{"model": "image diffusion model", "image_size": 64, "arch": "uvit", "objective": "v", "learning_rate": 0.002, "beta2": 0.999, "lr_schedule": "poly", "final_lr_fraction": 0, "weight_decay": 0.03}
Rows from block 3 of a small image diffusion model, named by matrix and row number. Rows with one number within an expert belong to one neuron, the router's apart. Each number is 500 + 40 x the weight over its row's rms, rounded and kept within 0 to 999. All counts start at 0. Numbers have three digits each.
Before each expert's rows are labels from the 100 images, of 14976 (inputs lightly noised), where the router gives the expert most weight on average: "patch colour" is the nearest of a few named colours to the mean colour under the peak. Only what is clearly more common there than usual is listed. The data: aerial photos of the United States (SatlasPretrain).
# router: router (model.blocks.3.mlp.router.weight, 8x192), inputs 0-95
# up: expert up (model.blocks.3.mlp.up, 8x96x192), inputs 0-95
# down: expert down (model.blocks.3.mlp.down, 8x192x96, transposed), outputs 0-95

# expert 4
patch colour: pink
router.4:623488506518541568486461569531473506429496500551465573487472453454474526529507538497496425507517520540567454455497581459536566460563468478442469464476502503454544479486528572492525520413479514498556505531459539558454522505584572488534516533494480506460431454471537470455491569444454417517
up.32:473441427492478499565466528502468475552517443519504501531468502491501473553594557534456555499558517470502531514478561612485545517518462481541533527571448579514498482551492441523542539448474498507459543448507491464455414503489534492451512559479510527503486556544516483509459502496455511501
down.32:498481520502495472432457516514534456566466546546457481511524514513561525472475485453541481535477543478556564463546571434506421538501520504409511438449491502472496435535515530462468575501545486476550573507506528514515437438570505463561514425434514492501462509502560539524477510532442545450
up.33:499377534538567495533446503476494529488470477513503512491560521452501491534476472467462431571459567564523488493539571492471441546503614414450443430466525515470488467562469493439479517504528506462533547516578493470471496522594488442548508465518496513479531493516538551458452595471447440502
down.33:564510517487505587416490545552564497506526542501503588594517487486476543407489508497480547444523500542501480465531539492558552365502548498472528539470445539498449501432485500423518487494520482475494573422501469435543543492472511511456470536545460537519448462507480439488507534417467417481
up.34:469469589534530496493481514535537423456467570479450576483532488490473519521499556485565455558444470554555486448554508400545507503470517515436471479419492451479502469509488503482494527575510507538536506533492584467456542488534568428560499467515505520490493473518565523476485574449472425486
down.34:535546481500449445432515566539483527521523476466510521530512474533531547407502428600462534489542543459433517548455527514483443439454550529469497513526560490502461517478487497448527463514537503493511530561500426456557499538537436519460442546556517471590531430490474545559500495432496497500

# expert 6
patch colour: black
router.6:534564462456449528507521480458529445585461505547474468529509531459533481547493459479515477491531523617528433499532512331507416435478490498455531499486525496489506431453526449500519498509502449492496459459470427400541474506504476451457477474515403490535482531460501521551450524540499476471
up.32:472535499472454501474487488445493436540435544518409507452451547401490545439471512478508524526496455465478450502565486496517431470539525485466473552537490546475486460493518529416516550587477552456559528525474550525503493574545572436454488554443550518561511443573467460521442456435521592468
down.32:505511487542465435546519458533498604545437468510450452558514430482542528543506505541563462498505484526487465567497456512470497509548530471486454528394569467500463486544471485537507468487537499521489428524536542438519511533513518552524464522478443468492433469488464487489516508526450506565
up.33:490489548479397528515522438470552417542479515583430489497460519517490524567485543447470494516496432586519494438579529492531478468509466465463527582433472550486508400474525468433477570515539501500503483469538560438493442528536548413427495476514494542521469456541487519531499536483504512440
down.33:473509566495510488490513484510459517503466452481486499554417448517546560504451477618580415502486500464446479495474476450508465482491535484503432481475555483536500499549465455543413524492509521521551453473489495440487584471541495517507473408502525541547512477418468533470546495452518517545
up.34:508545469509512513537476492453442584496603460508553461520487480466473492546475548531431489456498476429540510522533474529500523534470521515492373477540479476498517508519516577528487492443464584518563504551507469481445504436441513473487499510452507514470586559485457439481501467518501521539
down.34:415525548538471447468485547424566479474483561492510562498475516451518530544531500555533540483517507510520526546528505529511486439475569498440511484510443509487507478424447454505473454527436540577464529581506502475496540520529506549446463513440465544574548497609433445564511551444537471517

# expert 1
patch colour: grey
router.1:427550468509536529497546454461552458482435539472462503575537484523529517594430485447631490520559520474526436473492508498569484506507498501461498492472467520528532467449531461424507532455489516428487572469511489484570466532531474484538457495503470542574482457527481543500437465455501499435
up.32:464481535563451526506468497558528452471512440458440442529453484547475561473542583552536521487489523470472444486526491599501539521467520451549519489462450511547522512500462496524549451565512571529449522507522506397493406497555514477478528526499521555498414468523446438526468528538468493542
down.32:477493456492509517486477481480503537503575444453504509511545514490499458435474459487542435513527481482571515553446549502427498535466476504518492413538499483520543480410504523568517465471448467552455497531451492483576451539467520552505483558557475572432533553463537558473511416599500519573
up.33:527575562498569456446522551521510521512549448517567493550494559453516531447493477466527525427583465493448462505484478453503439457502385483447478498513532474496497564562528516535453528438522504477533453533451514539567469501463503527525518516479495460549537421498463554505569493462524525466
down.33:504482518474456500493501505532551468578448502460467464508452570492524549490538479552519531459461537426519507511536551507523554499577569505486481493538525593500502492460531543373533480490496505464511500521541468494471478506521520409458439537497496518504427520512552502457384473456453493519
up.34:443463514520463519535476481537565469460451494472475516510428466482464477498554546515489516541481459466525486495514514554537522510525503473515568567412451536479587496573493496524555480564430525541427504466537496514454521551470520454508450531498506512513387479458492502504420560509474448507
down.34:490507505523543525500423486473525569510572489473553435521543417474517427486475485471502453472512430456498481545477503501458450513513463490519488427558504496500444528460515519520504490416501474516478524553554486517575475508444476509547525549473490496451582538480475463453519439554544575479

# expert 7
patch colour: brown
router.7:589474478566472448519489519523542500452503440459503578540471512509511525449536530491496478412435500578510510488527480509532525469484562590486553503492515480562473414425485530495480487506485546509526402500516496435496517476538499483452507456535497490548448501439503480558544528491474535576
up.32:503474593573539492509523473517537487475450420533492523537536520440525488503496563516491477489491486577512553481467581494466523522430464422484480494479481440487492477506383505557480487543514518537547411501515506516517468458513495456519457482561461523498484528504453470492586561504508456581
down.32:518524527464528548465505491481593463429437550437508581531484526550549501495472430504519445533467519468443498501582541423514447479456539517422488488439512439540472463455509446484553552518564404517521464495496527453538510519531537538478467420472492528526561546531559509485524529475499473467
up.33:516534497580432439526444558538501553448483504449505555468435512479516518525519529542426528491470468541508491546555470479544493442509493513566529504425457506503526480520475513502452500535468464515439523462488500510487489468523466506493487479531517412518520467481509470534510464468579489580
down.33:445540467415501494439521488476531530462524495527472493507519473548457491510471445532504464526465481499513447470480546484581587453531490463464480522496584473402512457519562506437507486487494377481575487513527516585500472519527491473483428497476508520471435528446578501500380498493583474458
up.34:475498509487499525515480472543458535451519442514489487437455503493460495425534572478468507513439476510531460488564487539438490596496451519536469559506473556499546519539558470563509500533492537496460535533501532517477459555477451488471520514466547498519520550523471440532475527541521555451
down.34:505562475508498455500451509558519557471512552537437440497434455586494598525476462452491454467414510554512496557501489531575588580418506496502439500482506506499521538539530528529418510517453495547508463511433514495488516477450517504498430478429487556466467487479545472490505494485482532485