config.toml
dataset = "aerial photos of the United States (SatlasPretrain)"
train_examples = 203450
image_size = 64
arch = "uvit"
cond_dim = 192
activation = "gelu"
parallel_block = false
positions = "learned"
optimizer = "adamw"
beta2 = 0.999
grad_clip = 5.0
warmup_steps = 630
Rows from block 4 of a small image diffusion model, named by matrix and row number. Rows with one number belong to one neuron. Each number is 200 + 20 x the weight over its row's rms, rounded and kept within 0 to 999. All counts start at 0. After the name is the row's rms in percent of the matrix's.
After each neuron's rows are labels from the 100 images, of 14976 (inputs lightly noised), where the neuron reaches its highest value: "responds to" is what is common among them; "patch colour" is the nearest of a few named colours to the mean colour under the peak. Only what is clearly more common there than usual is listed. The data: aerial photos of the United States (SatlasPretrain).
# fc1: MLP up (model.blocks.4.mlp.fc1.weight, 384x192), inputs 96-191
# fc2: MLP down (model.blocks.4.mlp.fc2.weight, 192x384, transposed), outputs 96-191

fc1.132,113,199,213,188,198,231,189,198,216,231,212,191,223,202,192,204,222,197,215,222,210,188,198,177,170,207,161,208,196,207,175,197,189,239,225,244,217,232,233,212,200,223,214,232,197,216,221,225,197,175,185,208,171,223,182,174,246,225,198,194,200,168,229,191,194,194,201,198,203,211,199,230,147,211,211,199,207,190,184,214,190,200,173,250,230,184,200,196,196,207,178,191,195,173,193,238,181
fc2.132,111,205,171,206,225,186,193,186,170,188,187,226,211,172,219,191,213,209,186,202,163,237,209,207,225,181,216,192,217,193,218,189,206,183,163,169,198,200,207,210,216,196,196,157,188,192,215,186,194,228,205,198,203,202,200,220,188,164,179,224,200,205,174,173,208,210,210,179,195,220,197,190,219,207,208,180,205,194,207,178,205,223,221,165,172,225,171,220,195,209,204,218,189,197,191,178,202
responds to: building
patch colour: grey

fc1.228,121,201,223,209,210,212,181,199,200,184,171,236,201,213,190,225,239,191,210,189,197,200,191,222,186,176,215,220,197,226,220,201,185,200,172,247,195,154,212,204,201,165,167,169,175,213,219,206,164,217,191,216,195,246,207,209,181,203,209,168,147,215,212,186,220,194,224,205,183,205,193,200,196,205,232,227,160,192,230,178,186,203,214,186,216,205,202,232,191,207,245,191,189,225,200,198,210
fc2.228,125,214,173,189,178,216,197,222,193,219,189,183,193,186,194,190,177,194,169,185,185,207,232,162,222,201,187,173,198,203,210,211,218,181,224,212,228,213,231,190,213,230,229,221,228,207,170,191,205,180,204,171,224,203,179,221,229,210,210,226,212,185,210,216,213,212,211,172,187,232,171,216,170,192,216,189,204,193,210,209,191,195,205,221,156,160,193,172,203,228,176,200,204,195,200,200,216
responds to: building
patch colour: brown

fc1.308,096,214,188,213,206,196,243,228,159,221,192,193,214,198,184,214,170,219,212,211,189,217,179,212,223,203,239,200,174,150,209,202,213,215,206,239,228,165,191,200,192,192,205,226,186,209,213,163,219,235,215,190,234,190,171,194,197,225,202,210,216,208,214,252,198,219,179,185,188,186,223,184,189,182,184,235,184,172,213,198,206,194,196,213,197,197,207,187,181,218,175,176,180,199,202,216,189
fc2.308,099,211,199,185,173,175,203,179,214,169,208,217,177,182,231,165,226,170,210,184,202,196,205,219,178,198,184,187,215,223,225,191,184,197,207,182,201,193,204,181,207,191,189,159,185,211,205,210,222,205,163,209,198,237,219,199,191,165,223,188,189,193,218,194,210,175,186,217,194,166,190,187,229,188,200,177,224,236,205,190,197,234,221,212,172,227,178,225,210,203,253,195,177,196,209,236,194
responds to: building
patch colour: brown

fc1.358,099,197,226,162,201,200,246,160,173,221,195,258,194,202,211,154,194,148,199,226,188,180,228,209,210,209,220,207,217,194,189,195,200,164,212,197,193,182,220,222,183,213,219,212,204,198,208,199,233,223,195,189,202,209,171,190,195,214,189,193,232,169,189,203,190,207,179,185,208,169,167,196,187,196,189,204,222,213,215,192,204,216,212,192,194,205,168,181,229,222,203,189,200,190,212,227,174
fc2.358,105,174,159,238,191,168,158,194,204,193,239,182,209,146,194,221,205,228,163,189,199,246,208,180,216,186,179,203,200,190,191,194,203,201,188,206,182,210,195,180,235,218,208,238,193,183,199,212,202,214,194,199,201,188,217,188,192,178,186,170,212,188,165,198,207,209,227,213,179,225,184,228,233,207,215,200,177,179,164,188,204,210,202,168,231,199,218,171,180,220,181,228,207,216,199,177,233
responds to: building
patch colour: grey

fc1.305,083,182,167,215,205,154,191,190,186,173,199,208,228,211,199,231,226,241,209,209,170,216,163,213,251,201,191,175,147,189,244,217,186,173,207,197,211,225,197,197,198,181,194,198,221,190,238,212,207,224,225,184,223,206,201,192,224,221,196,219,201,194,173,168,201,188,202,194,182,196,230,218,194,200,218,196,176,177,198,186,205,172,172,208,175,200,179,188,218,202,214,165,184,226,209,149,219
fc2.305,090,180,196,217,195,193,218,218,177,169,207,197,153,198,208,179,212,190,183,179,244,172,195,226,166,209,189,178,196,188,204,190,201,201,210,220,231,201,221,176,204,206,180,184,193,190,197,190,203,199,193,230,200,232,218,195,213,194,204,180,188,218,186,222,197,179,151,220,190,205,210,183,240,208,187,201,181,205,225,203,191,237,218,234,226,215,207,192,202,200,197,186,166,218,171,181,216
responds to: crop field
patch colour: black

fc1.323,106,186,180,224,183,200,219,186,188,193,228,192,193,201,221,203,187,195,230,183,195,185,215,175,204,197,190,181,199,185,170,185,201,194,204,189,207,195,217,197,170,191,180,232,240,201,234,235,240,183,235,197,179,215,239,157,229,213,201,201,205,211,202,190,238,154,188,223,187,183,214,204,224,183,162,192,204,221,231,242,206,223,191,218,211,173,218,160,197,235,185,192,220,192,172,220,234
fc2.323,103,172,218,200,237,179,163,204,196,228,190,194,203,215,177,209,222,194,221,187,190,182,138,225,206,187,222,200,188,221,224,186,180,199,199,176,163,185,205,234,211,218,209,189,208,186,177,190,229,223,184,174,217,163,197,230,187,173,205,197,220,203,166,207,211,236,199,206,208,164,185,181,197,189,206,198,232,222,203,185,193,216,215,181,199,210,155,214,213,193,231,216,212,200,228,203,163
responds to: crop field
patch colour: grey

fc1.351,081,169,168,209,173,205,226,210,201,214,194,180,212,229,161,209,215,228,153,186,165,233,203,225,209,218,213,193,162,156,187,227,183,178,205,222,253,179,232,157,189,223,205,214,198,204,189,177,207,195,197,178,220,169,171,184,212,198,193,249,197,198,194,237,200,224,184,154,195,207,202,208,208,207,198,191,197,184,194,211,212,187,211,212,207,191,212,206,170,219,171,192,193,187,202,191,194
fc2.351,076,195,227,206,211,175,204,190,215,175,206,174,184,208,220,203,236,183,226,186,225,183,175,223,185,187,219,206,205,230,230,179,190,226,219,182,200,181,160,205,207,183,197,144,179,205,203,207,223,198,198,216,196,214,215,226,185,167,217,189,202,220,215,172,205,187,177,242,192,161,200,171,199,193,198,199,190,219,212,207,197,216,204,189,187,248,193,215,220,186,251,189,203,208,190,223,177
responds to: building
patch colour: brown