{"norm": "layernorm_no_bias", "fused_qkv": true, "qk_norm": false, "optimizer": "adamw", "beta1": 0.9, "grad_clip": 5.0, "lr_schedule": "poly"}
Rows from block 6 of a small image diffusion model, named by matrix and row number. Rows with one number belong to one neuron. Each number is 500 + 50 x the weight over its row's rms, rounded and kept within 0 to 999. All counts start at 0. Numbers have three digits each.
After each neuron's rows are labels from the 100 images, of 14976 (inputs lightly noised), where the neuron reaches its highest value: "top examples" is what is common among them. Only what is clearly more common there than usual is listed. The data: aerial photos of the United States (SatlasPretrain).
# fc1: MLP up (model.blocks.6.mlp.fc1.weight, 384x192), inputs 0-191
# fc2: MLP down (model.blocks.6.mlp.fc2.weight, 192x384, transposed), outputs 0-191

fc1.66:538415545545468494443483463602482538391574463459520450501502432491402533543598531530494434508476492467513469503527495568510496530441425556501396528502437512458522494466533447514513517576496450538408478556566614440603545498575639541560569483458526460534448458580439468521488413542546591468493549580466579512453449478524406411490533585479458443518482498555517484459504504517377438461533503501497565459574434436489485478570399477533533517556483465468492426427506537536432532549513568495442462420528462486500544398517470445477476478529491556493484501505554583499563576434457464493
fc2.66:474536502553522494546575474473491464395478472449441430452449522522470474492525482543531509468593529512470526557453438483473451469495579441424537518412510472496617553512444496403515546426446563507534561515495527537510432440552564470543434480591449537510426460518473582522479540451453480482417389448536449540411412600455563493582524527535564530377460537470479604537493486505479483617482550525381614523570505467444548528540568453492519594524472500503474522583505481481512510439533533486507445566492456444417496482454462501472561497487469547521470464498480489494360509455428476398
top examples: crop field

fc1.240:450409540464479542557507546520497535454447492556522474384517454605457505457496507492473484498457389489536451462471414532511494564547447548523403504519381472501529585467441514572507539469515483470435471496488554459525483549575617445517501485416587488494457452499493423491499471436624551519547591516462523567463488510638515443533528605533503548527532463547439522443555437459475469445522531462499419437562503398486459494516562538547493519567532514539438385562484462534490589523472566511413571459502535514474561396494478521458477464519590526512509530478517589594547508453438540565
fc2.240:606477542597506419516563476525550473464485563433440543549535469430499475495561455426512488569486578561561498507586563455584440424450614476470546510489572492516525414524507514519540456529586489547612530476475451446529489513500467495560483514604429510530452527526600565497496545469422452517348524506493446481424487519468418560479481488488556494473543537472454507541517561525544552520396586511505564589517503515478502484456550472457527464492459445364536509539489515462505405601542440461627437563461490541444528567542521416474551490452482453531511486434526490488513574534507466426
top examples: crop field

fc1.21:469478566506506469444461529571543582464497522490465491539539445529390519485630491479497458484481472487512466511526477556524541524529422540558363484494374556529546513496531497541477559593521410512418533529512589469568472465596586426538429497481520411465435458561461478569513501528486548476453521575453510489487479548573453440571481585472582460550513489512463497486538485496366456447511523534482524550563435434461485509567471440511548516578466483488399414523444494528513534511552478554463434435471449477479588451476519398408461488482532515536476531512486669470526602474457449524
fc2.21:486519485587491546493584482394438466422524490437473385446397517507455493501390492557552474427543528474455501632454478519489507504413586489461563513492540410462605559464449497419486470445484549517499497532489521502500483448554554559443476470549422557551451485490503505509544466466462487484508423400503447601404435518448478509483579461498462511443422469468460554449490515483532500593481547530401572437513550582435493555555482488556545542466504444455580504534516519434514495459547509407519485544512434481490442479494490587513622406507460548415433442473523471545432502508494566407
top examples: crop field

fc1.111:582462448464602508596471500443487408609492575616548510468629569506483433404529524405435520523599502543528448516571504454500516550508499415530518508533569561545481454537491505490553549518529496461516513517465478522526458433449506420448541533463557551493487515561532484500439439478473503467438567548517504479540474612517555545576482550458464500537474580517450522543525490567455491488496512431434511587531565508473563487455592436448500477543480544501410453485525423506490536491502390522409452528491518512535556477613378376473500589473521413526535535420522487422514514503572453510
fc2.111:398485479478432518469475546524515462388491488436525533473519444543470556552520535547527483520384460460514535467487561573475525562459443573479543482560386526440543522438559507463441460590489538528464502526533514481481578543608484591455522512443555472572532482464538467492502527504499468488604455456477528482497460395555428545455499405528464508551505456428571506449431471457501491442539423540634460432481456505564422531545450543582529505527481530457565535551467599488504473498560585458452532419418525469499473491459516589566545487513524614398436493518495509630477524430543541571
top examples: building

fc1.173:587487444485623514572573515486491423511442552545544541561590555520499436473538500423455493519569549541531459474582574462536497519504541400446513472459513502527538416490455498554597511442547530444557475511478459506532482433500512420471524530529482556450478533511549502443401457477420477544429557489513459449545504579478605521560555559438477510483510586525416488531467527577441586587474556466506501564493519494413575482464561433526466466433478512450436472509517413530517492539481449517510397547509500573487543517578408356424504588436471459566527547459515455389468510494577477529
fc2.173:429431492453425532493454564505460496445537476487510433420453491573511584544495569539562485455424449420443564485500535587482575576489466578537541502601397553466554578418551535472414519512433538575429464502494551539506572518529546578444522525410550521492473534486518456517494487556516475472570471426467509562546468422542413438500499432560474511532478441499520476444454477436452457432569461554552480449540448490545421541556436562544571510524448483503529496516428580451479510455529572461413543400436509434501416427451523565536512465543588592444429539501486505554498532429535556524
top examples: building

fc1.41:477457598509476488513435505577493540463493458459487464469507438522429518486552514511494484482448444471480412500460453586520480503490397580561359491464429542505531527509504459478505569596482491536449563528524627429495453493529623502568487512459545441497461437576457451531505514504551490489502549542468578567475444599618453471537531556493574501580462517489477482442547418532390375428563504555460541440521508483434519556565481421562504575579494516498431489528489527530479552518515563560429451497516504473417557428431523410466462511501522551485429487518551622542475574463516542467
fc2.41:555545524581529498481651445512476524380516502460401438509497486472483487487491539475566494493557541523511527571500483413487395427532609425370556455475565445487574531440526525492511479418552490543556505554556504481579477463594501497544509461654428531481425468507532588460525492457476558503375435526468446578390436480414505495511485501445479469397507471524477536504500534477514518600434560530418591519544427516466462563489532528522498540473515446462540485524552512409484490493532486447537511521512440517556518550468501487528624447475429541567475512462510526491455457514455481432
top examples: crop field

fc1.216:481462534428517442444546553598544552440493474475445446453498524566427487486594523507457472430481557503518554560487433539469431545463524522426484511483480550484591563426546458513460497476522482438363615517557598437561560544569555553546488454541505480496412421566429588567516436552433565478510498525436534477464502485498505393532529530473556468496508526522419539456520463563409457529470543520419546453519498386518511487574462419481480518533524427505426425528478535461490496495499604505449392462515503462488591486500507491429492517498590509550473437447548639516496515472419445517
fc2.216:493470492506517481510465555439478444458494444437550426527500536495520537510429440558528486500568580455447515516441532569500580509414509512564537497511464493451529579492411472428521500555401540566557456477418508537507509397453544518452446520533496466561471435524498460515443511430481385429471473353570478561444458565480463542593547465572555568433392536476485577486494577460542417561462501525432536387473475598420527501500462462552633502482470459504496496504423531450419483516543556426567482507500489459457428432456479561512493533560537480385495528527518490423479561493506547433
top examples: crop field

fc1.382:423426464493520579548514464551516476348420489512512504437539498594431476474574491452489493543443458496600525521468457490481478559515536497442466528487424475474522587441413514523501481479498450456397512556513579465527569579579531478460563509416526487499456410490551506527509429461576519499593534497505544481439484574474470385516564565568448521546553486574404537479559453550460460496534574458509543461521504482499435493545455502530491442651524411509465433564551450481494621552537528491485537457542551494482564439511512447495523441441458584537449535490509593526571447470425494589
fc2.382:603534565559490447486612519489461484473522543453442517540486520457519523507480483458543498566547603527456468497518446464574439418430491462448487505480572495545552528571467485503473534499574506571621481479409480500484482372494592536599427479626492517546483486534518533527499499478465445511365529429535396519411419522518446581574471553479534547393511498421467557522602577481530493592401530520446519489529477492437499478499505418494518563426448471418452513481446513466534462512530490463540438591463440455517502511502533456518436469534551443433488434475567495536453535483534497397
top examples: crop field

fc1.203:460478526498482498438482543619483541420567469437466452505478439542457525483530525562493481439513441466415437620461455531521519509459434525490366511576377493530505602482524470463512490468491473511486517520463579502532502491533635498555493521436522517476468457500408396507469439500551540548575542494485602557491542561497495440575534567460452490483536517538482502455548471574409370521588478575436565400593425523504457536531525439541501419552498488574467509500551509523455534610470567575470521499510482422421531449437501459474470483523539567506465535524543573527458524460408540450
fc2.203:579424538605593471511564565491394510465472470439443492511474593502452505420570492547481540508477512523518501521541425503491465474512592416452557482494585527465616462493452515461527468451548548471509478523489549486485475494596549486569503454587447538537518471586575598470500484423403505524335515503483478551470416546481490520543507568514517563537494512460498519450527546491458500476406566491432593449473548423473478475529557439414539614528522515400555446515511447525489544458556523399532487589403400477493520522480490465440586469435478489561469469480510567522473541541527501443
top examples: crop field

fc1.371:411454527478480547524549438523474536457491451449514411404522463515445488495430491556464502438418431429496486498542443628497521534457533550474480530468445483575589592455477435540575512437500488423384529545471563507584448578546481524517540492415490535476477468555460475479542416512542569574578585541451500602514484517606580483471553561455490511522499482484464480478477417478471446422515565533515490461561496474437542582520560492581456580561447464583537481536583505523549571496456550478375536401544542480498486463524430469555519478490462571526450465478577530510416457445493545563
fc2.371:610445504546517435526506563555496435426467541471447582489575499496400536486607429426549527559460552561516549396490560481530513490524498476458501586499534533475535496466482537498563516547521542477520566482426481503530535566532559483530467559659487466483535507571581537450477565457340406436426504498504473422427469515510461525576467496608560544410519531430542548537527560499475533531500586477535554523508399489459464473475524516574569437470485464508498515597437506425478468572536440462510467529467432529467539478558485425472460546473557468583524471510532583558516526461525411454
top examples: crop field

fc1.120:453440503483472493453473504546526515350572502488551506446509431586456448420551510561480501474438498439440456530419398585530560517464499494514435416462462487544539580457439443554528521431509473365451521553492562522598498515620474508555479519416548537523442440563429526460515506544541549593586594523487542594506506520607576460484570560400481496507514514569415535498562457550460472455512489505538517449605484476486541546523528459527449535573449520533490493501531521516522530557425510543403513431486498492434482448502479446534520503460464534492470452459608584505412554457494504544
fc2.120:567474539613566471522512531529492428414475494386407487498502583487480561454568514507489563551443516510541612462544506479500497510518519480460534493502497572457597529470448594452562508535526544508538515464465557504505532529601541460550497510622440483513509484587536574534452485433373427434417505506537456466397435466464501520584521503607573602455452502430518560461555553515472514530456599471452590506548415468482450469517564486537543522469502454502491477554445517453390440525562551437516433567436457495477495495515486514488524490524509490552485507568526587578493537441469470368
top examples: crop field

fc1.169:517473579476479517464454534537512562480512445434499505448564404527415516488534479481438490461471450476414415523428411588530566463484415516574388489496446488562534591498519473482449569535512483531421490502515578495475451450523564536566521522460576416490436426550431456537477539527542526532529516527496545561486509534535474459555525598462536532537499488463473509403603449503448427484583489502490542408527488511454459529520471419539520579636483539549456484488436458540509559527542543489403509471497510409461581482407520450475404442541603508469476504588524625554425566463468538474
fc2.169:444420534533548495468561456480472507412496516410355436482422519445534509495487489500585481455449510501522531519568541485514437421531637443405585452515514539482550472433516513498497473386530450505556546500548535448551501544587504501574499427601420582487471490515574568447485498428449516486401458523459521606462457477481465509470497465460521511489455445521512502490478563457484504484424519550414582498521502422535446560554483538462538480408515414443529442551550569453517451503518529416546487533493479536533421503450572520498641478457430587596467503414518542505482473508451534422
top examples: crop field

fc1.310:504476543460483496506481517520511541525489451489517518472554461543453523472512561489429486504453498474494441480498379581540517526511430576609364430496482554578505513503521501524458515467526441443457486483437592476475446454557567454558530477405580460559453446549558440498460483507510532541508598554496539562532448528645462491586486584481542514655527462402461512501537442470487487456486467561509397450516537433528459515559581438503524584570455536485384482498523403593574539473543466550411499462485530495511626454474477414512458476495537465454479501471551601524459564515521494478
fc2.310:548468509589490523493563424509533461380529581441384461457496449454510478535545493495556544551484517508597552500550594539501491544493573473431588512512494509416559399459499487500554499445496480509530611517593539468570529534569481544566514551641405522498500502552531576447487524475432480513462432502452460462459423504514469505418471445512501492430521497501496499534427538557442590453470565508482586585548448540527517528509447518545525454521457394488567544593493599402476365497453551406539480475458532495483467513513472468509600506500446552621464458451520512493521487512474455472
top examples: crop field